python train.py --model="self-supervised image encoder" --dataset="photos of plants and fungi (iNaturalist)" --train_examples=45211 --image_size=32 --crop_scale_min=0.4 --horizontal_flip=true --translate=0.12 --color_jitter=0.6 --method="simclr" --arch="vit" --norm="rmsnorm" --norm_position="pre" --hidden_act="gelu" --head_dim=64 --fused_qkv=false --bias="all" --qk_norm=false --parallel_block=false --inner_norm=false --moe="soft" --num_experts=8 --moe_every=1 --expert_mlp_ratio=1 --slots_per_expert=1 --shared_expert=true --patch_size=[4, 4] --conv_stem=false --layers=8 --width=256 --positions="conv" --pooling="attention" --projector_hidden=512 --projector_out=128 --projector_hidden_layers=1 --temperature=0.1 --residual_init="scaled_by_depth" --optimizer="ademamix" --learning_rate=0.000415 --beta1=0.9 --beta2=0.95 --eps=1e-08 --beta3=0.9995 --alpha=4 --max_grad_norm=0.5 --max_steps=10800 --batch_size=512 --epochs=122.3 --lr_schedule="step" --warmup_steps=1080 --weight_decay=0.3
Rows from block 4 of a small self-supervised image encoder, named by matrix and row number. Rows with one number within an expert belong to one neuron, the router's apart. Each number is 128 + 32 x the weight over its row's rms, rounded and kept within 0 to 255. All counts start at 0. Numbers have three digits each.
Before each expert's rows are labels from the 100 images, of 14848, where the router gives the expert most weight on average: "colour at peak" is the nearest of a few named colours to the mean colour under the peak. Only what is clearly more common there than usual is listed. The data: photos of plants and fungi (iNaturalist).
# router: slot weights (model.blocks.4.mlp.router.weight, 8x256), inputs 128-255
# up: expert up (model.blocks.4.mlp.up, 8x256x256), inputs 128-255
# down: expert down (model.blocks.4.mlp.down, 8x256x256, transposed), outputs 128-255

# expert 2
colour at peak: cyan; blue
router.2:137166126108174175087138164128112117141105138139119141097087158165082096090196112120190091128100140172126091108125110151140115098125120103109119124127052133106104158097154149128144044138093137124088112157059127160138140109152163103159101114100116153116129098066115098101101156126178166103132141098136131111172101090123150130119135119126027133149110101098099152128056074155133115121119
up.0:109101102119133177161117127133195158118147107127155130193125127140137085124050104155114150090103034109116145215131123147104150107132138156159151072176128128123124119171133156120121143139156078101151121132076075141116099137122101120096168126154171155114130192145157098158190155160207132135111064042097154112135141090138073117182070133109114115076145126104127122038144084123169119088097
down.0:155117132149092088107096142110152136162129121077134120141103192156098111103087162107132110129156130163128079106068088075233109099090114163176141156078175098135140155123144133091061139128062119160139146132151149142121125136083152089147143185164137131148118060120107123049165113185105178149120163111120131093154178109168113120166107131128140183120170163162110125165168165116130163060109
up.1:194057103111105111145075158130198108109157159105141075128146126099079171110116204094120152117120108098115150140087090104169095133134107115151105140139192124063116098152104140181039184129159169149162145121175164114162130101112136126119155161164191171178114136136127136145154114155177173067102138127122117064082162135170069134100129168074163052065124161156161132100230179123136141114154
down.1:133099119163088135102229096109082090134148128150167135092162152157183151162104146075090152164127119144107130110116141136180158114056129178153173129090091082149136169103115113128160107156109159117052153118073135128108124133095140067108115181103121123111135111121153162135176126072101144138073150115188113150099245130133142169090119046111118150142191118165109107180120172191079165203117
up.2:123089092174116091171114138098176164149153053067133173157122130136133132192085152118055131123121129114130165155145160096043130202129123131126151084158129120133167148166100190110114169096129158096098173141142139147129086111151052148091133087154196192120093088160147126152178097105102145104157084127129149141108175158159127157061099153167169166143161141159167137134135099091122185131130
down.2:142160095150141034078157140130113167171153170155117137132143128113130119128057145095082088143123145163166154170180098033215154109121186084130136173156129128150165086121149183153106153046096111105123108116162110141153102188120112081060142126173118095092111082155124124117111164182139137110115092098200083086163154160131157184125137108127071152086102100151178149151103157126136164075133
up.3:156119102128126121191110100094142149086108111148125173137130137101144161169007134153153116159192110110178191089167136054146127145104115125128088096130166111154146168109092078130085152067089103175114184118140122138133103109096139162069118126072155141133182133148167094154073133171121100112109120126068129147181143111134027139138110110168148150110141127111086162128137099088088154138142
down.3:051120103123073068119150108098159143159117149188085089111080133128126161140143166125129125102098154161153117116144088105148180115143113084124166128131191088128106098131153168129092135094085139136148141181165089089144133161067130147156170081144149166148141173175142137102156091135103128152111105110167134102166136137171123088117097131146103129133109115191187146162109113100162181088151
up.4:012129128128150123093207125175091119111098171142097124104180136112161156125184103159166200125173122147102075108116134189161122169117111134093162134113184110114114102176144141166138102138152094088145133111170106112122140076093149107151124095054105151139087091134182204085080068143137191048120130088135092073175092144117203136149140171096106141145114099192091103145131113124147117125101
down.4:176175109093080109078104142142112094142077091185105092091087100147130055105158124160079129182144096114139124132114184151101072150092132128098082115131105110174121121129124136100120152203167170148048118146076169129146101145141103085100113129100084108207162157131111147130162163090105106116092138115137146117124146173101133129123140136086182120114148185146150147086132149142144083100143
up.5:130104133139127126120207124115095148113155110044112121098144096085136126123185128122136093164128191092115194125123125132123190113119160146160083129127125164142114108110144170098124101103145196109133166091118100122126092185110084151160127077127144086162172092116135138132090099092111083137122093205229075138106086096085119138141105071197151093165186154202097145100148095125142076136105
down.5:108136162114161153151101083086152176101151096185190111188163101133116128092169099166110143091175201174157104116097152169124107118160140063120095145099129115103135173066148107133134122158130077158149140154142167108126117088069113147149103107113115134113154173127082134150087128133190139168150146178061142191153150172156114134136152107126092144187124175100070134124073130102106124154102
up.6:142113106115145127168106141111174161093148141151122200130132140113113120108039089164174158104146096145151158112158089119103077130061130103119156061197102066116124125130070152131108141065096087101127117086151091132162106130150171094148153121140130185127137108155160092136087146155173101120151034057124114093189061112156065167152153112160143149133170138169130196080148150119119148089137
down.6:079166108138093109126138171118139166122094122111127141084152139119142091131131139111152094100139127170179122135154128099162170102137125152122122130108138108157114141078106164058120110107093103127081109172150134172122089174129126144163122126136126116150082088171130158023177153135103145132091149138182103095107188122172076093122050153134091130052137170185148200138123111041074131034177
up.7:140129109158149135196124120140112142082154158161102143122150097100129110104092116120187136116158137115149144150193073075142132144085129168161147109133141095111130108163109155125156110104091094132101149105154110153133133149126171119165179162090121173127120157125162174119030088156175112211135096083180113123126097110143111177138165104156110146102157158121140157090149085163093115090188
down.7:125182151126167117166108153111157109105081099139129118071193132109097119149149113106136127171123099175160160143145203102136135117154138133127104137133066109137104106086103140107104138152153108107068102163164150153124103145151106142187120081092144121152120097147112126068131190102122121073113137155161150131122109081155136099092069154139108038123137134146128150130125151072014076054173
up.8:086130159139122087117152172143170129129151115141135144146114114112171117099107149118070158060122053088142084173124142134182119169142147098103134030189155070135118168132095107107107142128129107141138119126139150138136142160130136135105119105111157108144118118167153128137165150142192176199122142122123178116056203161171109132060151213174099132087146143114246136088071152140095100080119
down.8:135099098126114145133117118143127133139131125089173157128187200161082122114152098113130133160123128088113087150118101138104156150087070147133150102161099080159154138128071155145114124117121171077164168074123126154099172151200165144174051202125141154093110101106124146091175123048137154079130170126115077086112113095179154119095143152197152130070068112106135118168138110150150073105154

# expert 5
colour at peak: black
router.5:149119175110120063159120114197169085194127100165069129113161162157131085115121157120108107165080159159123080123120127154087127203087121142146125108121149144137140109141154163151098131113158124162101136129086185088145167138073123108135184112142129159077086117096136144118092118117149092192158120068079134089133167155138134145087088171090171223111099104139092129086108120109090103155205
up.3:130075113090193099130193118144109173120156081134149093147156172100151099108142125136154103154126114116076156147109142126105119133125074230132104112090079140096090118167077104136138166164123101082160102126131149156064177128144127148135152128104138144098177137138144158152129070107149177150179127141099131156125078113123117156168149087140114075122162148143089102100109091131142131119130
down.3:135075118151140065072140137125182095173097115114086102141126157120115106133115148121154130151172183110161079157219125144121106150125123061137098136127179186065087197116121130127152140039139175152109146132098092090158105139175123121100177137134112122125132100143171121075129082167068085212124106186129110117131158170122168191095114154109100179081081149163134120120127162125104198128146
up.21:148082128125163147150181101167109163076129125118133115173183128106119101107139123157155115151157091104169194165089150079131102090152067158115058103120087154111119088200140142147171141171095110062157110146081124116084112130137125210115127113136148126111150136132095107187123089082145168142127113141085127161134115107110127177169125107144126100126177164141081106094123149151164131128142
down.21:157091131173111115121128097147166113143110110132142131143156137149082144096177092166172158108133147091150141143122110121138122106105101191144139170110087171159084102207101157115107107086176136153131114127082138091100196143169144080174165180167115151098086117167084125141135112087136100171141141133051152040103151146176189158136144194124135110045120158079189098101094148103158113124137
up.26:103087145097145126170148128086069120118118041133138092134147110128172099134146078189147115148113138129127135153131157198170103126091115161188105108128071145149121134162082117097143096173086116140152108120118124119069154114115130144131086097141144121117170122112170159154137106118101148147177148115045114210191100116077083112212201094134130116128131146154087107102173052144136101148049
down.26:125155099124111051105141151156117158097087181127121150059143063101098131141123082166157151126090101156059147125126136126117102167149120109130151190110136136122138106149142121084153109054081115112163140145172107132112166130145132113195115145128150169105084132093122154135132121120145127127066123137093171095100119130188147090091121117135127088106210116152098109142173214205060103155122
up.32:108097131139166184142174129167147152060101101131108125168136153124109096078136129157171089148154108102192181160121144085129140122159063171117069117097105135126099116202126113121141158181081114087153121168064143122110140119150139197106112103123143156085134144145116085177118100107125181150160128139068143158134126132128125180167134115134146092116157148114108105101120148151165139122126
down.32:181084147138128123117167119129087128140126130109082109142106155126098090092110118136179084203109080153128153192116154126103079192150090106107105137117127115108106115074151112140107135122107116119123154160101147127164155092101137165121162126108105088111161088160179176094124047148101135102158184175138094158142150108155095150116118120117176130124072099200063115107111161101040174159142
up.54:122121110085195137146164097121121188068129097105142117147134137117143127129122127146126146127101075124123141148121158084134136112151074186102063122133079146149059109148138082121126124189107130112167145134119128157074129135144134188100146085121149137107163141146141144177150081100147167102148119133100112166178093114129125147161157120162115102130167142099110094118143105172139148122132
down.54:159069109155160151067136139137112121169090115103116137145119162163116132098156124149169111132143159103216115146178128145060099110110083134151126106142079170074085099154161121097154143053135139166127100146085139108142182122201135098170148097145128147117119121197152140101124102135065113197164156186070168099138154145189195161136109158131124154071085186118166112112104144114112194109140
up.80:129114122117154133160135157127113088138122102141125054126117130124171101081162107160181079176085140079125123162141162144146145155111116190103124125104070147178125134134093121122124165189143104104172101171121153157068166126106113137130112128123113195077164186145164178136137109113115157144237147131075084155131097141144142103168183071114134099134165141180133160084157118137151092140097
down.80:108141104149129078082113125121123122163112176090127100103110105112146052168107131083113118174113137124136069139144106087178053171161160158166107166121137117118096154085163121106152149093117174126134104132163095142128139124111134122104157096116093085129184132128124168074145102140087164117149130153155088127145156140097120158081142081143112129078099172164126108131105178099133188158116
up.82:137119114129193176105148123160104154099142164113113119140125169121096102095133137179138087154151140130161169161097132072144124104153122179079077099128110140112095117186139128102130144178077091082141092153035152122118127121156161219106126105141133152101155134148135114145112083100149185146181116112092135131149094098121109156160115101125119085144116161128116125130125144157158150134127
down.82:126137108167100137114112119152206135135083104127154165137137091148050135148188112121154146097109144092174153092109121122139181136098076166116170158122113160177115096191090167110105106115143124151132110164112093124103168139168121065186161147157130167085067152135071111139147125098134117139107109092067142079083130141174160166136142203156125115087143157080167118089129132121156100132144
up.96:141132112099190166135143138096090156105149117131153115104138132133150119119204094127084055149094104127146181153157169166125122149127102188126099165111088090135061119146120081138105127138067133133181101138114139187089154119123108154123115127114116129092165136137192155139089098113146191115172150164116095156151082111125098106123138127129086116140129144129068124145093103185148117155137
down.96:118149121114107110100024090152124150121131165141122093145068110157093133202155115057126190102093118147138144141091083117155127135121087132087144124123087105118122099135107170129142111137161147119125155130178079168139103167139074111181132155128132143143104111116030136072133152106064125142077160096163149127100086165075176141159100166125188099109113125142130136086103135069113124114127
up.128:127105148115200143162121153139076141089148132127150121125128140098151122100161113130158071109145077123146173166123157149152100114157069211125074104137058124138068123169143085129089116183070109133159098109091129145037155105127115146137140114145116108092165125122116161142135106102151157125163148146074099148187103108119111130165139118126110113159133122151067140139139156132136133145123
down.128:177153132143115151112125143106054134146137153120145117129091148126109117120073107154141097128081031156051165168172139111139124158155096134139100125132074138114121140127116155137135116109102103076140106184128156156127152159115108169154107138134116155065207134152148183127116150113121111068097152133155100142111124138156090096119121147054131124128116078166110110136105137101056097132115

# expert 0
colour at peak: black
router.0:111151141113187166175150121190160144069150125141129100105193152105178143145075101126146127142050114101081160151104138147116164156140121200127145117108095084132082123155108118167082104166136120170078124112120189121093172149091105143148179164082087152094121116140118120101171106127129165131202176065165121157129132144205070124147144109053124167087134117100103122130151142147128174167099
up.4:105076129152179116094147133156110113159077123113104136111083213123097129098120139104170145099156151127189066123191091159151094127087108146108087212143160134106097152117087090109153162079142120109137075155076118161134146079177135175112174106195179134106137152171180129149118079139146075137135093154113129137147115156132128168141116175115101126143126088196150141115180134111113123157136
down.4:106149130121164160115134128098104190154171177058064090122167162159135107090170108136141153190093120153113085117095104127109135171071192149131159134105119113147015101143136108109154093159128154140083091158154139118189141163102061133132178131117101114093100119134104173069133218118087136126136188129145115106127120116123122127152171125085098126124144134068125118135170092123089103119126
up.6:079034156147204094096136117153099119202052093143098145109080205125079162102103131116165120118159138148203093132185100189106138144117106127124102180168145149117097140119097107066170177089168148099144127148050103139131106091162163149123147130166150093111118160160177127183118140135093037150102095165099094122119145135127114151128100147120134106143148104146153152094133145112127128127106
down.6:128100117101073185155146125112099208118116131107109052133146166146145128037110074113124059119050097141107094173111108154127156120123144116122143138118132123145074139125111138095086124164114141103123108142141154138168173131115080115126205106119161117114127084154120145067175129126126125164088174107117105141171123091152128074205135140140123165122097138102107137163175171146095122080161
up.34:117090158137216083136155113152095103107131092127102100147140140089133103089148133126142089104200117109116131142128141134133119166122062204161091102134123179090074110198149106118102163149116100131196135128124125154062153112135118168092148150123143121071139114147143183157119113092127131136166140129062107125157094120107105156145121148111133116133133123183082125121144139071127106142126
down.34:130097143123219131142157105149097116120116158131086158161227136111129099119163124116136194138150103140098091200111149113139050139115092211163106097130147074100115080145139134162140120168145087142076186105086120056159141134133153084159125176159149117128091095138144189108090099129099164122139175143103120083136151154097162157105158104061122083103126131154111135084142124149098092109125
up.39:137082144151229118158165075151088150132110090153073119150140155086127097142145149146124095136134111123116149181138155158108104140115081217126134089059126141098025108188120117122153153160083118112153161130101170109100155129166099193106136121148127111074095131171151186123109095109111126172177122140085117161150143138150087171136128120105142109122126131126104108121118100111132129124119
down.39:102160109113170095105095124188182069141102130159195162130142106193087114108103104180142128093157149134112113107132152112076164120129105094113121107135198103102168188192128110122128066119083122121108125114118127101121168125117191192133160190122156130123114110099071065172135102147195110161153088172096135162158139137148104137150067115102087119112135134084102116195139147193080138139161
up.61:141100131139232124105160091128131097141123111110121110112133131106147134127152150107146122098143107117128121133125133149117159138108000206156089109087126129130033110121114140125108156131113111128157151136100113109106159102138115178108134134146116150072143129141185148137096100113117108119168126164117088153152115132089090146163132122111137098147118131183100116098129089095118142141137
down.61:112123128130108109122077116129149160096107094112082149106123164150163090138127179162143144116115135157101105155052128110167107127122149081079129124118090126083065192114153141084137139169043126115145157158111132128092144118133131134173149174121168154101101109176078111114118149095160137182110202170112120108112163126131186098166071090155133184168145097136117205162175142188094081156162
up.68:117067142123178110143155123095093097183099117111069118157119181094116142165147130164141083113158150123131114135154175114123084104141045179160032105097152163089057124163143120088117162128108100054173131120064158097093138121167131205107100136171156102101142125147179135170083133075123093150148081145098083130160091127123111151147115121131142091151122119173079084133137117137156090158126
down.68:088117136099152136153125130158110114107135137123188138141171141147150078100124127156168167111108093099107117183130129143177175125098128124134149095148112095144059139135177084129171086212075109135095153151070115090176140125123119135166139160072125151099105088137124082084140148190182148146084152142123187129131126095122121112142142147102086140109137184079153134158197123196090094096110
up.79:103066192134183096161122126175110127180099085102113093160115145099149123115147156136142074120180116100168141181122123146111128146096037201133107100121099154070068105137130106129144171169113139134197154152091135132095116126128139160103127133149140132080166120178192202160124081078112157147162129155066099138150104150089121135148143149131135098144164143146087134103119112079121130132122
down.79:114144113097120115145111087119156127098137201123146159139158088214105118106077111127128142182100119175138180124107119146125110148128141123094118081122153096108129139162037081150121111107095125098086134178142112072171105127120148134117132157133128095106118073126111087104149117155112169136168138137089115127178153124190073154148075119112150109065115060094109119137077113129045189126157
up.92:114093093142192116121142108112083105144106096147095143155132142142126096097100140108137124121184123151160143132164112152103102167106022140157012121123161156148029099157136155115171160128115093092145123134087134098111108142132123212106120129167095086106170138120112120153115138126135137130131091158099099169129139132102127161149133165127137143156161129151114118092115124115135118135144
down.92:140114195148144118166179068097192127140142094147138132173172167126099130162077110141180114158111153113123147147082119106144125197120159118089101144173137128099109153108063136150074126082106111164113157111108131099205084134108114083124156215113097161133105120183162105112075103169132132176159151119178060151136149087153087108148129127160113161097099127104124162104125138098138154130158
up.106:118082146150182099170147118135096084122093112108103136150100167080120113110179152121142105094199112151151124115158169107147136151118048176133059110139126169131053125186159123119132155139117108101166121129065127126121113125151156183103089118162165130096143139168135146162111095082119081141125087156070124126131123120087173159129116151138144087155147117154097111112114122128145114113135
down.106:133165116120119100187163129067100181148124123143131135142192115145116122119140172150080152203071098117133149137144157102126150131077141150109140150187079115145079124137147087183172108169103169175070083142156054091170114159095059073104082114056143136127143119113118094087109151191120147078110118177108123132175119093129085118095173098123116109115144146056161108121117129117111106158153

# expert 3
colour at peak: green
router.3:116067114128107060129121161213134131084146125137151118151193084121116122108092117081116140102136057136078095143102122083157114118089142117133125120190166129113134140130095069124107148131154171106130179068183107119162162167127139087107154108115113071144130089166110143158129097125128132129093149127111099120105170157148130088137165150144133134100099139138183149129161189099139083117138
up.31:116117138105233185129159125118094105113128087168085124129130162133132128134139138133147097141096127073150138112154144175109155142130056180129098110095081129113036123154106145120135143146106100126146106171095154166079127128157131203126118151120148151063143145156170144146130147103113108126158136144146109181138086117155111160132126142094111160177131134123079132109085088116114136122120
down.31:132150131136141092083196052118130119153164120145184132105118053175121099129101182140103113127123120098082128127108146159116135119132154146065067113160099181129105167068108132208136108152165143109098110091064095127077029092097087119145114199169094131135144092072109128153145108100102110149121146127173146125087136147117081120150187145142140168176153135143097166088129113095111139093125
up.36:173172109119134204086151135103102155135155132074120142112041131129126081115175153134180137179107153158135144079133134159131122112178133121100118145130058147119122139102159174158158086129090120085137053135099130167123107077160095113178126142118092177110131115101111136135086184129161160078123149140170160131170063093112158149150083098117080156177145127142086130118077093147166159091109
down.36:133156139083118188196159123050121099176146090132122138123091126133151156123140140163116148165137159141152158053176118149079162179183117052140146124110110147129132124112162191138173126143125131167127093184098152130102142126175120114136118079125108149070106177128159131148108203130123132099123129134108154176140089053082143182107058125091125180153155140136093125110098121131151198129132
up.38:066106122125127109146099116154127192137188106140132129116076133189168123141145141200071083118141072154131118127108083115157111159177123134119143051161127122085105104171122127066102124104128122128152099095130177172107148102127144141110179087134204133087105154155124135156132134116083160078143134102108146155172128165136068161178159148161095110087095157124120132094163133073189135167140
down.38:099076166097149100171117108154122169115142118139147098113086093114234134123154088062098093092115157134124182115109141132149097081185141116138159103139143157165071086099155048152190158112169100103149091114133110128102149101158093102155133104176128084102137168153097122116136129105130134182157111100133061109132070108067108127132137114154088117141175170169104146099193139103111085196128
up.49:101132147127129121143122115130161144150167117152114123148113142197176142134147166124087055121145075156145123127117103129172140173195117149093136024132122103115104111181125119070116119158122097135149094113102174100106158088107116143106167094143190139094096163164135135156110153123092127087138160100116164154173139167134082161195162150154105124083087165103112128104137126106184139130134
down.49:113080109093133095107143104121139119135142128114160081131096119101197145086121116064078089136104148105175138102136132121129109091197140097200131147087191113168125094116134092155132188038160159114160093145181124166148177123113147120130127129179172098121174177155134117143108121079144151170110061113119121127110149109118101169062120101168134089148176172188125109085135131128142114147154
up.59:181114132125149251125162147084102153130149138086140100153139127097116117101172160121106096110142130102172177112121178128126108096189115136147082054137113170158114109171167158193146085181077080088131058117088142162126100138114115173163091147152157155105176121112096134102112118123142134133122142191118130125117120184152148174131125082153116133200129185171114138091120142145179119102065
down.59:166129141117121135161130083093091176148173123094164145162125134123133155109143133163131105096138106141104148165127150162118135046139134185114121142145104189147090162103180094144172111169126164122146092122082096131104114152116061136165122157166109107096152109112076112111153106135185150142085139187162132157156147103029124082185142108133151188157137125164082119156148110176137144127149
up.86:166166096106126207101146151105094152145141126080136163103056131168129072122169128139186130185108159182124115094177116161108125109168126121124110135132072129100128149115148163144140087113100136085101091134102122175125071091157090121187132123083084155120123119089139124142068183138149182100128117159170177131161087078104154140158078107102076153165151145117101112120080080152152168101113
down.86:137162111115140181150155130082138111201107122157116160140073166142119153135183158180146154197090162166146152087170126160103156174167087089092123136101074113124132118093175213145161107130067113153132099183055136089133114095174130157143100111114133158071119125130158128115129177140105124093113118146111132131172087070115146188123058067118124204160088089138099126120138112180143192116113
up.99:130116147115142203168111160106119175156167120108141108126100120119104085058180096186164098126118128166124101163131140129151103132126102143115142033148073144119121105167150102141134116196106108108154050150084198154111134111178119150119147127128116132111210147137117144096138136144115171145152113116080116186121141136084114176193164122120095121155105140161099153092087145084122173118104
down.99:075066175076086115167115113085131102152117164076138123137143107064114101145078116097097116104158121115086098093134101121149066149106175131142183096168101116119115147131057042116045145096152093125136182136162119143125128154115182095114168029150088095145125091148146112168107165171094106159164163098109136148120134114157133090137127191199070053064080114110159118131122135067101114044091
up.106:172153110115129210113161136098091170116153128085125138101067132106134074114181161137181120190094158141142179075125166142136105109184113123083083124128054133115121125132166147146159072142053109073132050109090136163132107110153127152181114139140108159117157128082098126147082145135156155095129117128157143108162051101135143157155104103133067132176148124140090115102097119170159141101082
down.106:114131119109113173199150132058148115167147068131146152176101147129149141051150161169092118147145141144146147115173125149093134146147147105131107151105114141140142121080156164159157118149116124167133098214092128126097136134150039135113132076115104150062133160138141136145104153157148144127133151180116146194126130092070166117146082134091124206178149148165093124140104096153170201134141
up.109:132157105087124194128169164091090152138128122105147153076084121171108099116175101160184132167127171155141121113181116186088103091157136110144122140129081119110133146103169173121150085130078140104098087115096116173131077097149081130186140121087113157128133115093128127134086147149147165115138105144173174135185084082115161134160087082106080166169152125120107096119090076152134162103089
down.109:138179121112128124110148110107140115191097136163107156126054144141133149141195137200154141174069148149161155128193123177108144148146078104116095159128087117111118093086148208119157110141093128171136092180063124096148107128161134156139101137140133151064100139135174119092157184145101141093118139157154112104173104076093139149152051068135120177147091066124123114119138096174154176158105

# expert 7
colour at peak: pink; white
router.7:126126116102116117159114095115083077121103125110059159065118171101100106142107183136118151121129116167094082085168124128129076102087142162212071157111121178133127085154171132143170163130092142119133117117124143219134143136103053200164142164145133128127158141107108126160136142135092202155087161155198138124128109110153104132115128111140143096197127096172074110161143132189192093168139
up.2:110149150120179130168081129167191174122126129124112130161099122158124165125128129155141109094078114117168129104138096125111141197129092183118159117096128138090050133162095130115094162153160115165146158196130169119101146108128161110092148073123142160085118130179175175089134117110123162135228151079106154110134132139160124167129084184111114167137113142138136105125107123120135220117145
down.2:205104163127129136132177096206130126145103105123131105133094099128125136104180101193147097116148158120135179156120121086099119136161065130094135142121176078128091141171167104153127152091145171139100135121140176114078139155137100132107087136117166079080127165178115173130132113110111121157062156169174134096143136135178157113110155144114232091103158154153109130133067111139185187115091
up.16:173157080132131150085085118166141168076207152105103152138113131156089183179104163128166129129186078042103132120102106070154150124096132132127121120119082117129101104111124148149046114146095140084098096086145122116103061171154114175086083170115142163120094112103111137171085111096156140037137148134153106123162079160116099140189129128130113133116098195119099134135112138098167134119110
down.16:134055121147156139150101141100139116189134148121172117172146179138040140083112090213103142102118155134140095145133076186125162131164113065142152209132116152099166156131146153134144117115112105153152144148144125101188122104100154101164178122090165100139061141156113140095104106187148107121128106072115126179140058119118088136164159136109096157140050073113147115114207170168134114096138
up.34:090135152169135197098114117138155170108194156163106190175121133140126169158132142099178102076158087100133134186139119141124145135174107134035134112145066137114104113121110123171155106150109027113082072125059159115099084099175107142142106135102112140134037179110100144141084163149137128109147169105157126129140135168141089127203169156109100174140075148118178159130150125124133116114117
down.34:107099140131075103122129137080104120155121067128125062085128149096180156075159055141132169150105156118160129111118103166133138153130162070148174166077144107125134120105114172093145133063155172149166119133147152122118164142119093072088182136124153108142197140107137160038158151099166090170121093154083114106114099142160152113103119135144098104089104104147177100134166066168164101103178
up.36:099124128131209156138150146176184148117161091131104148151092109137118098107111126141136113104112083122160126145160111117135120168121072181115155095111151124097056114147088107122148133165101113121132090142128160098104140145133168168074133111140137181090133143185184151151118137110094164164224114118117181140113110142165090174146149185117119133088133156099140091117114127102136163114136
down.36:145099148160152123157175096163125098123110140189145172129152122157117119120182074173159116151138144125134168168105145128144130109140091124075068136125109109147069070170118101124149078129112133124134158086085110075136149162145130139121117144179121087101157095087090087141126092113118146160122149203092102083135128157171135154139161101160146081123156147125117078086116108158088097156109
up.42:071125155166137173107124121130138176113220132162134175173081100133157178150131137101167101068172078120138110178149144173129123137193142151049149107158080140111090113112109099160160100157124057120102076118057160090123094122172099147146113130124112111115028206133119145161064154160128112121128168112154132126123118152108083121190189174100094166118085144109142162132163106123141136134116
down.42:117073110121086127131142160099115108146110079167129062096120165109158157081135092123119189187090156128158108117105111172134151121108140058125146139076161077125141119102097153106117120066141169144183139130143150093171184134139172063074161177123154123137201123113166143048149111106164100158116103185084097130116152111173134116088106119125119106099123101158167088118141092190101130145181
up.43:122135166122173126125148148163186103094178138157084098151124119128130127107145149121126095100109092118146120130125133159148138181129073175126184049149110126107074101138115142127080163163159110172146159175171167109089177137116153133102125131143117150084104119220162204123145135107075138144193131120070134143101136168155121127102148201114137168089110135127140129128123143102110145115132
down.43:135169107130069115123142118196109142155152074117103081144115092136170098142164124159114133082169128162053116116100118104144128170103092129183170103115217158126045150080213121107101088169156150170130149081166121103080114095101118093093149116107118090095130115111096215110152186110110131088096153153105134079143156177101109106136184143112125130140121145136134112184153143137134133122123
up.46:087149125123230134145097115162154113130141155110154129165120096145152119117125140135125103106134095134143134152141094121136118142124035192116155120135119123128013139142148136133124160176145098152148134153125141107083118121084147126132118086092113172086122136156140146115143135108144141108166126136126144116117133153158126155107125166086131125115160127099119132127115109105122129098128
down.46:148099116130100186103166142166114195159156120106098126119104140153161098128137143109117201122143161149122124129107117148135132139142072089140136132106134113130007079139168147127121134142108183150160102132130115232099126166136085141144098092133203104082118106137085185123162176131128157109091157147158119123140113206135145152118127084189081144160149177185102145116158160092180155169098
up.68:114082126102129085171100109146108133143145067096124128096065115125195095103127108159130081151151135139098125114183127136147104133162128135137089141061162100086127167115129060109147184097135146137151153161136189118111151115139143127134210068143125114078121175153144105169059153147108150161148142180105189169126108107109131127153123162096055067079125180102068096140184050122118147132151
down.68:157091163131086148159139157141148148084106104143130060130129114127123099069142098115131121146127121116112140139141119142155097090119155127182136146142173134153108110124136065112111153139145108128153117076168145117093151108109144116138138104156113049154186131153115167095163137076158111166157146082080092113097174186116133078111181119171121125091139162103127127172112183165106078138157
up.85:106125106064148113097141133122127106176182124151090144172071161119089129116102150089139087126085072178136060156169089193126132136140130140174147103107147129127119099142096159074060149132122116165132120208140141085132203068168156125112153145149115075115077144185174158114140137150086104136155143121100126180089125111159059162158139151083151126067111102152162100119110078104128183147122
down.85:134110163166081112121077139128105104140122158098105144108134130178123120088085087090160128122162093108137094098164118167193118082087163102155129139106178106097124135177143054067087147148132149107120130128144097158148156099060125125125128130136147064142144065125071108101174124164113118116122194121112085181165190103116109105173129118151158108132108122140135129111135161059097091107219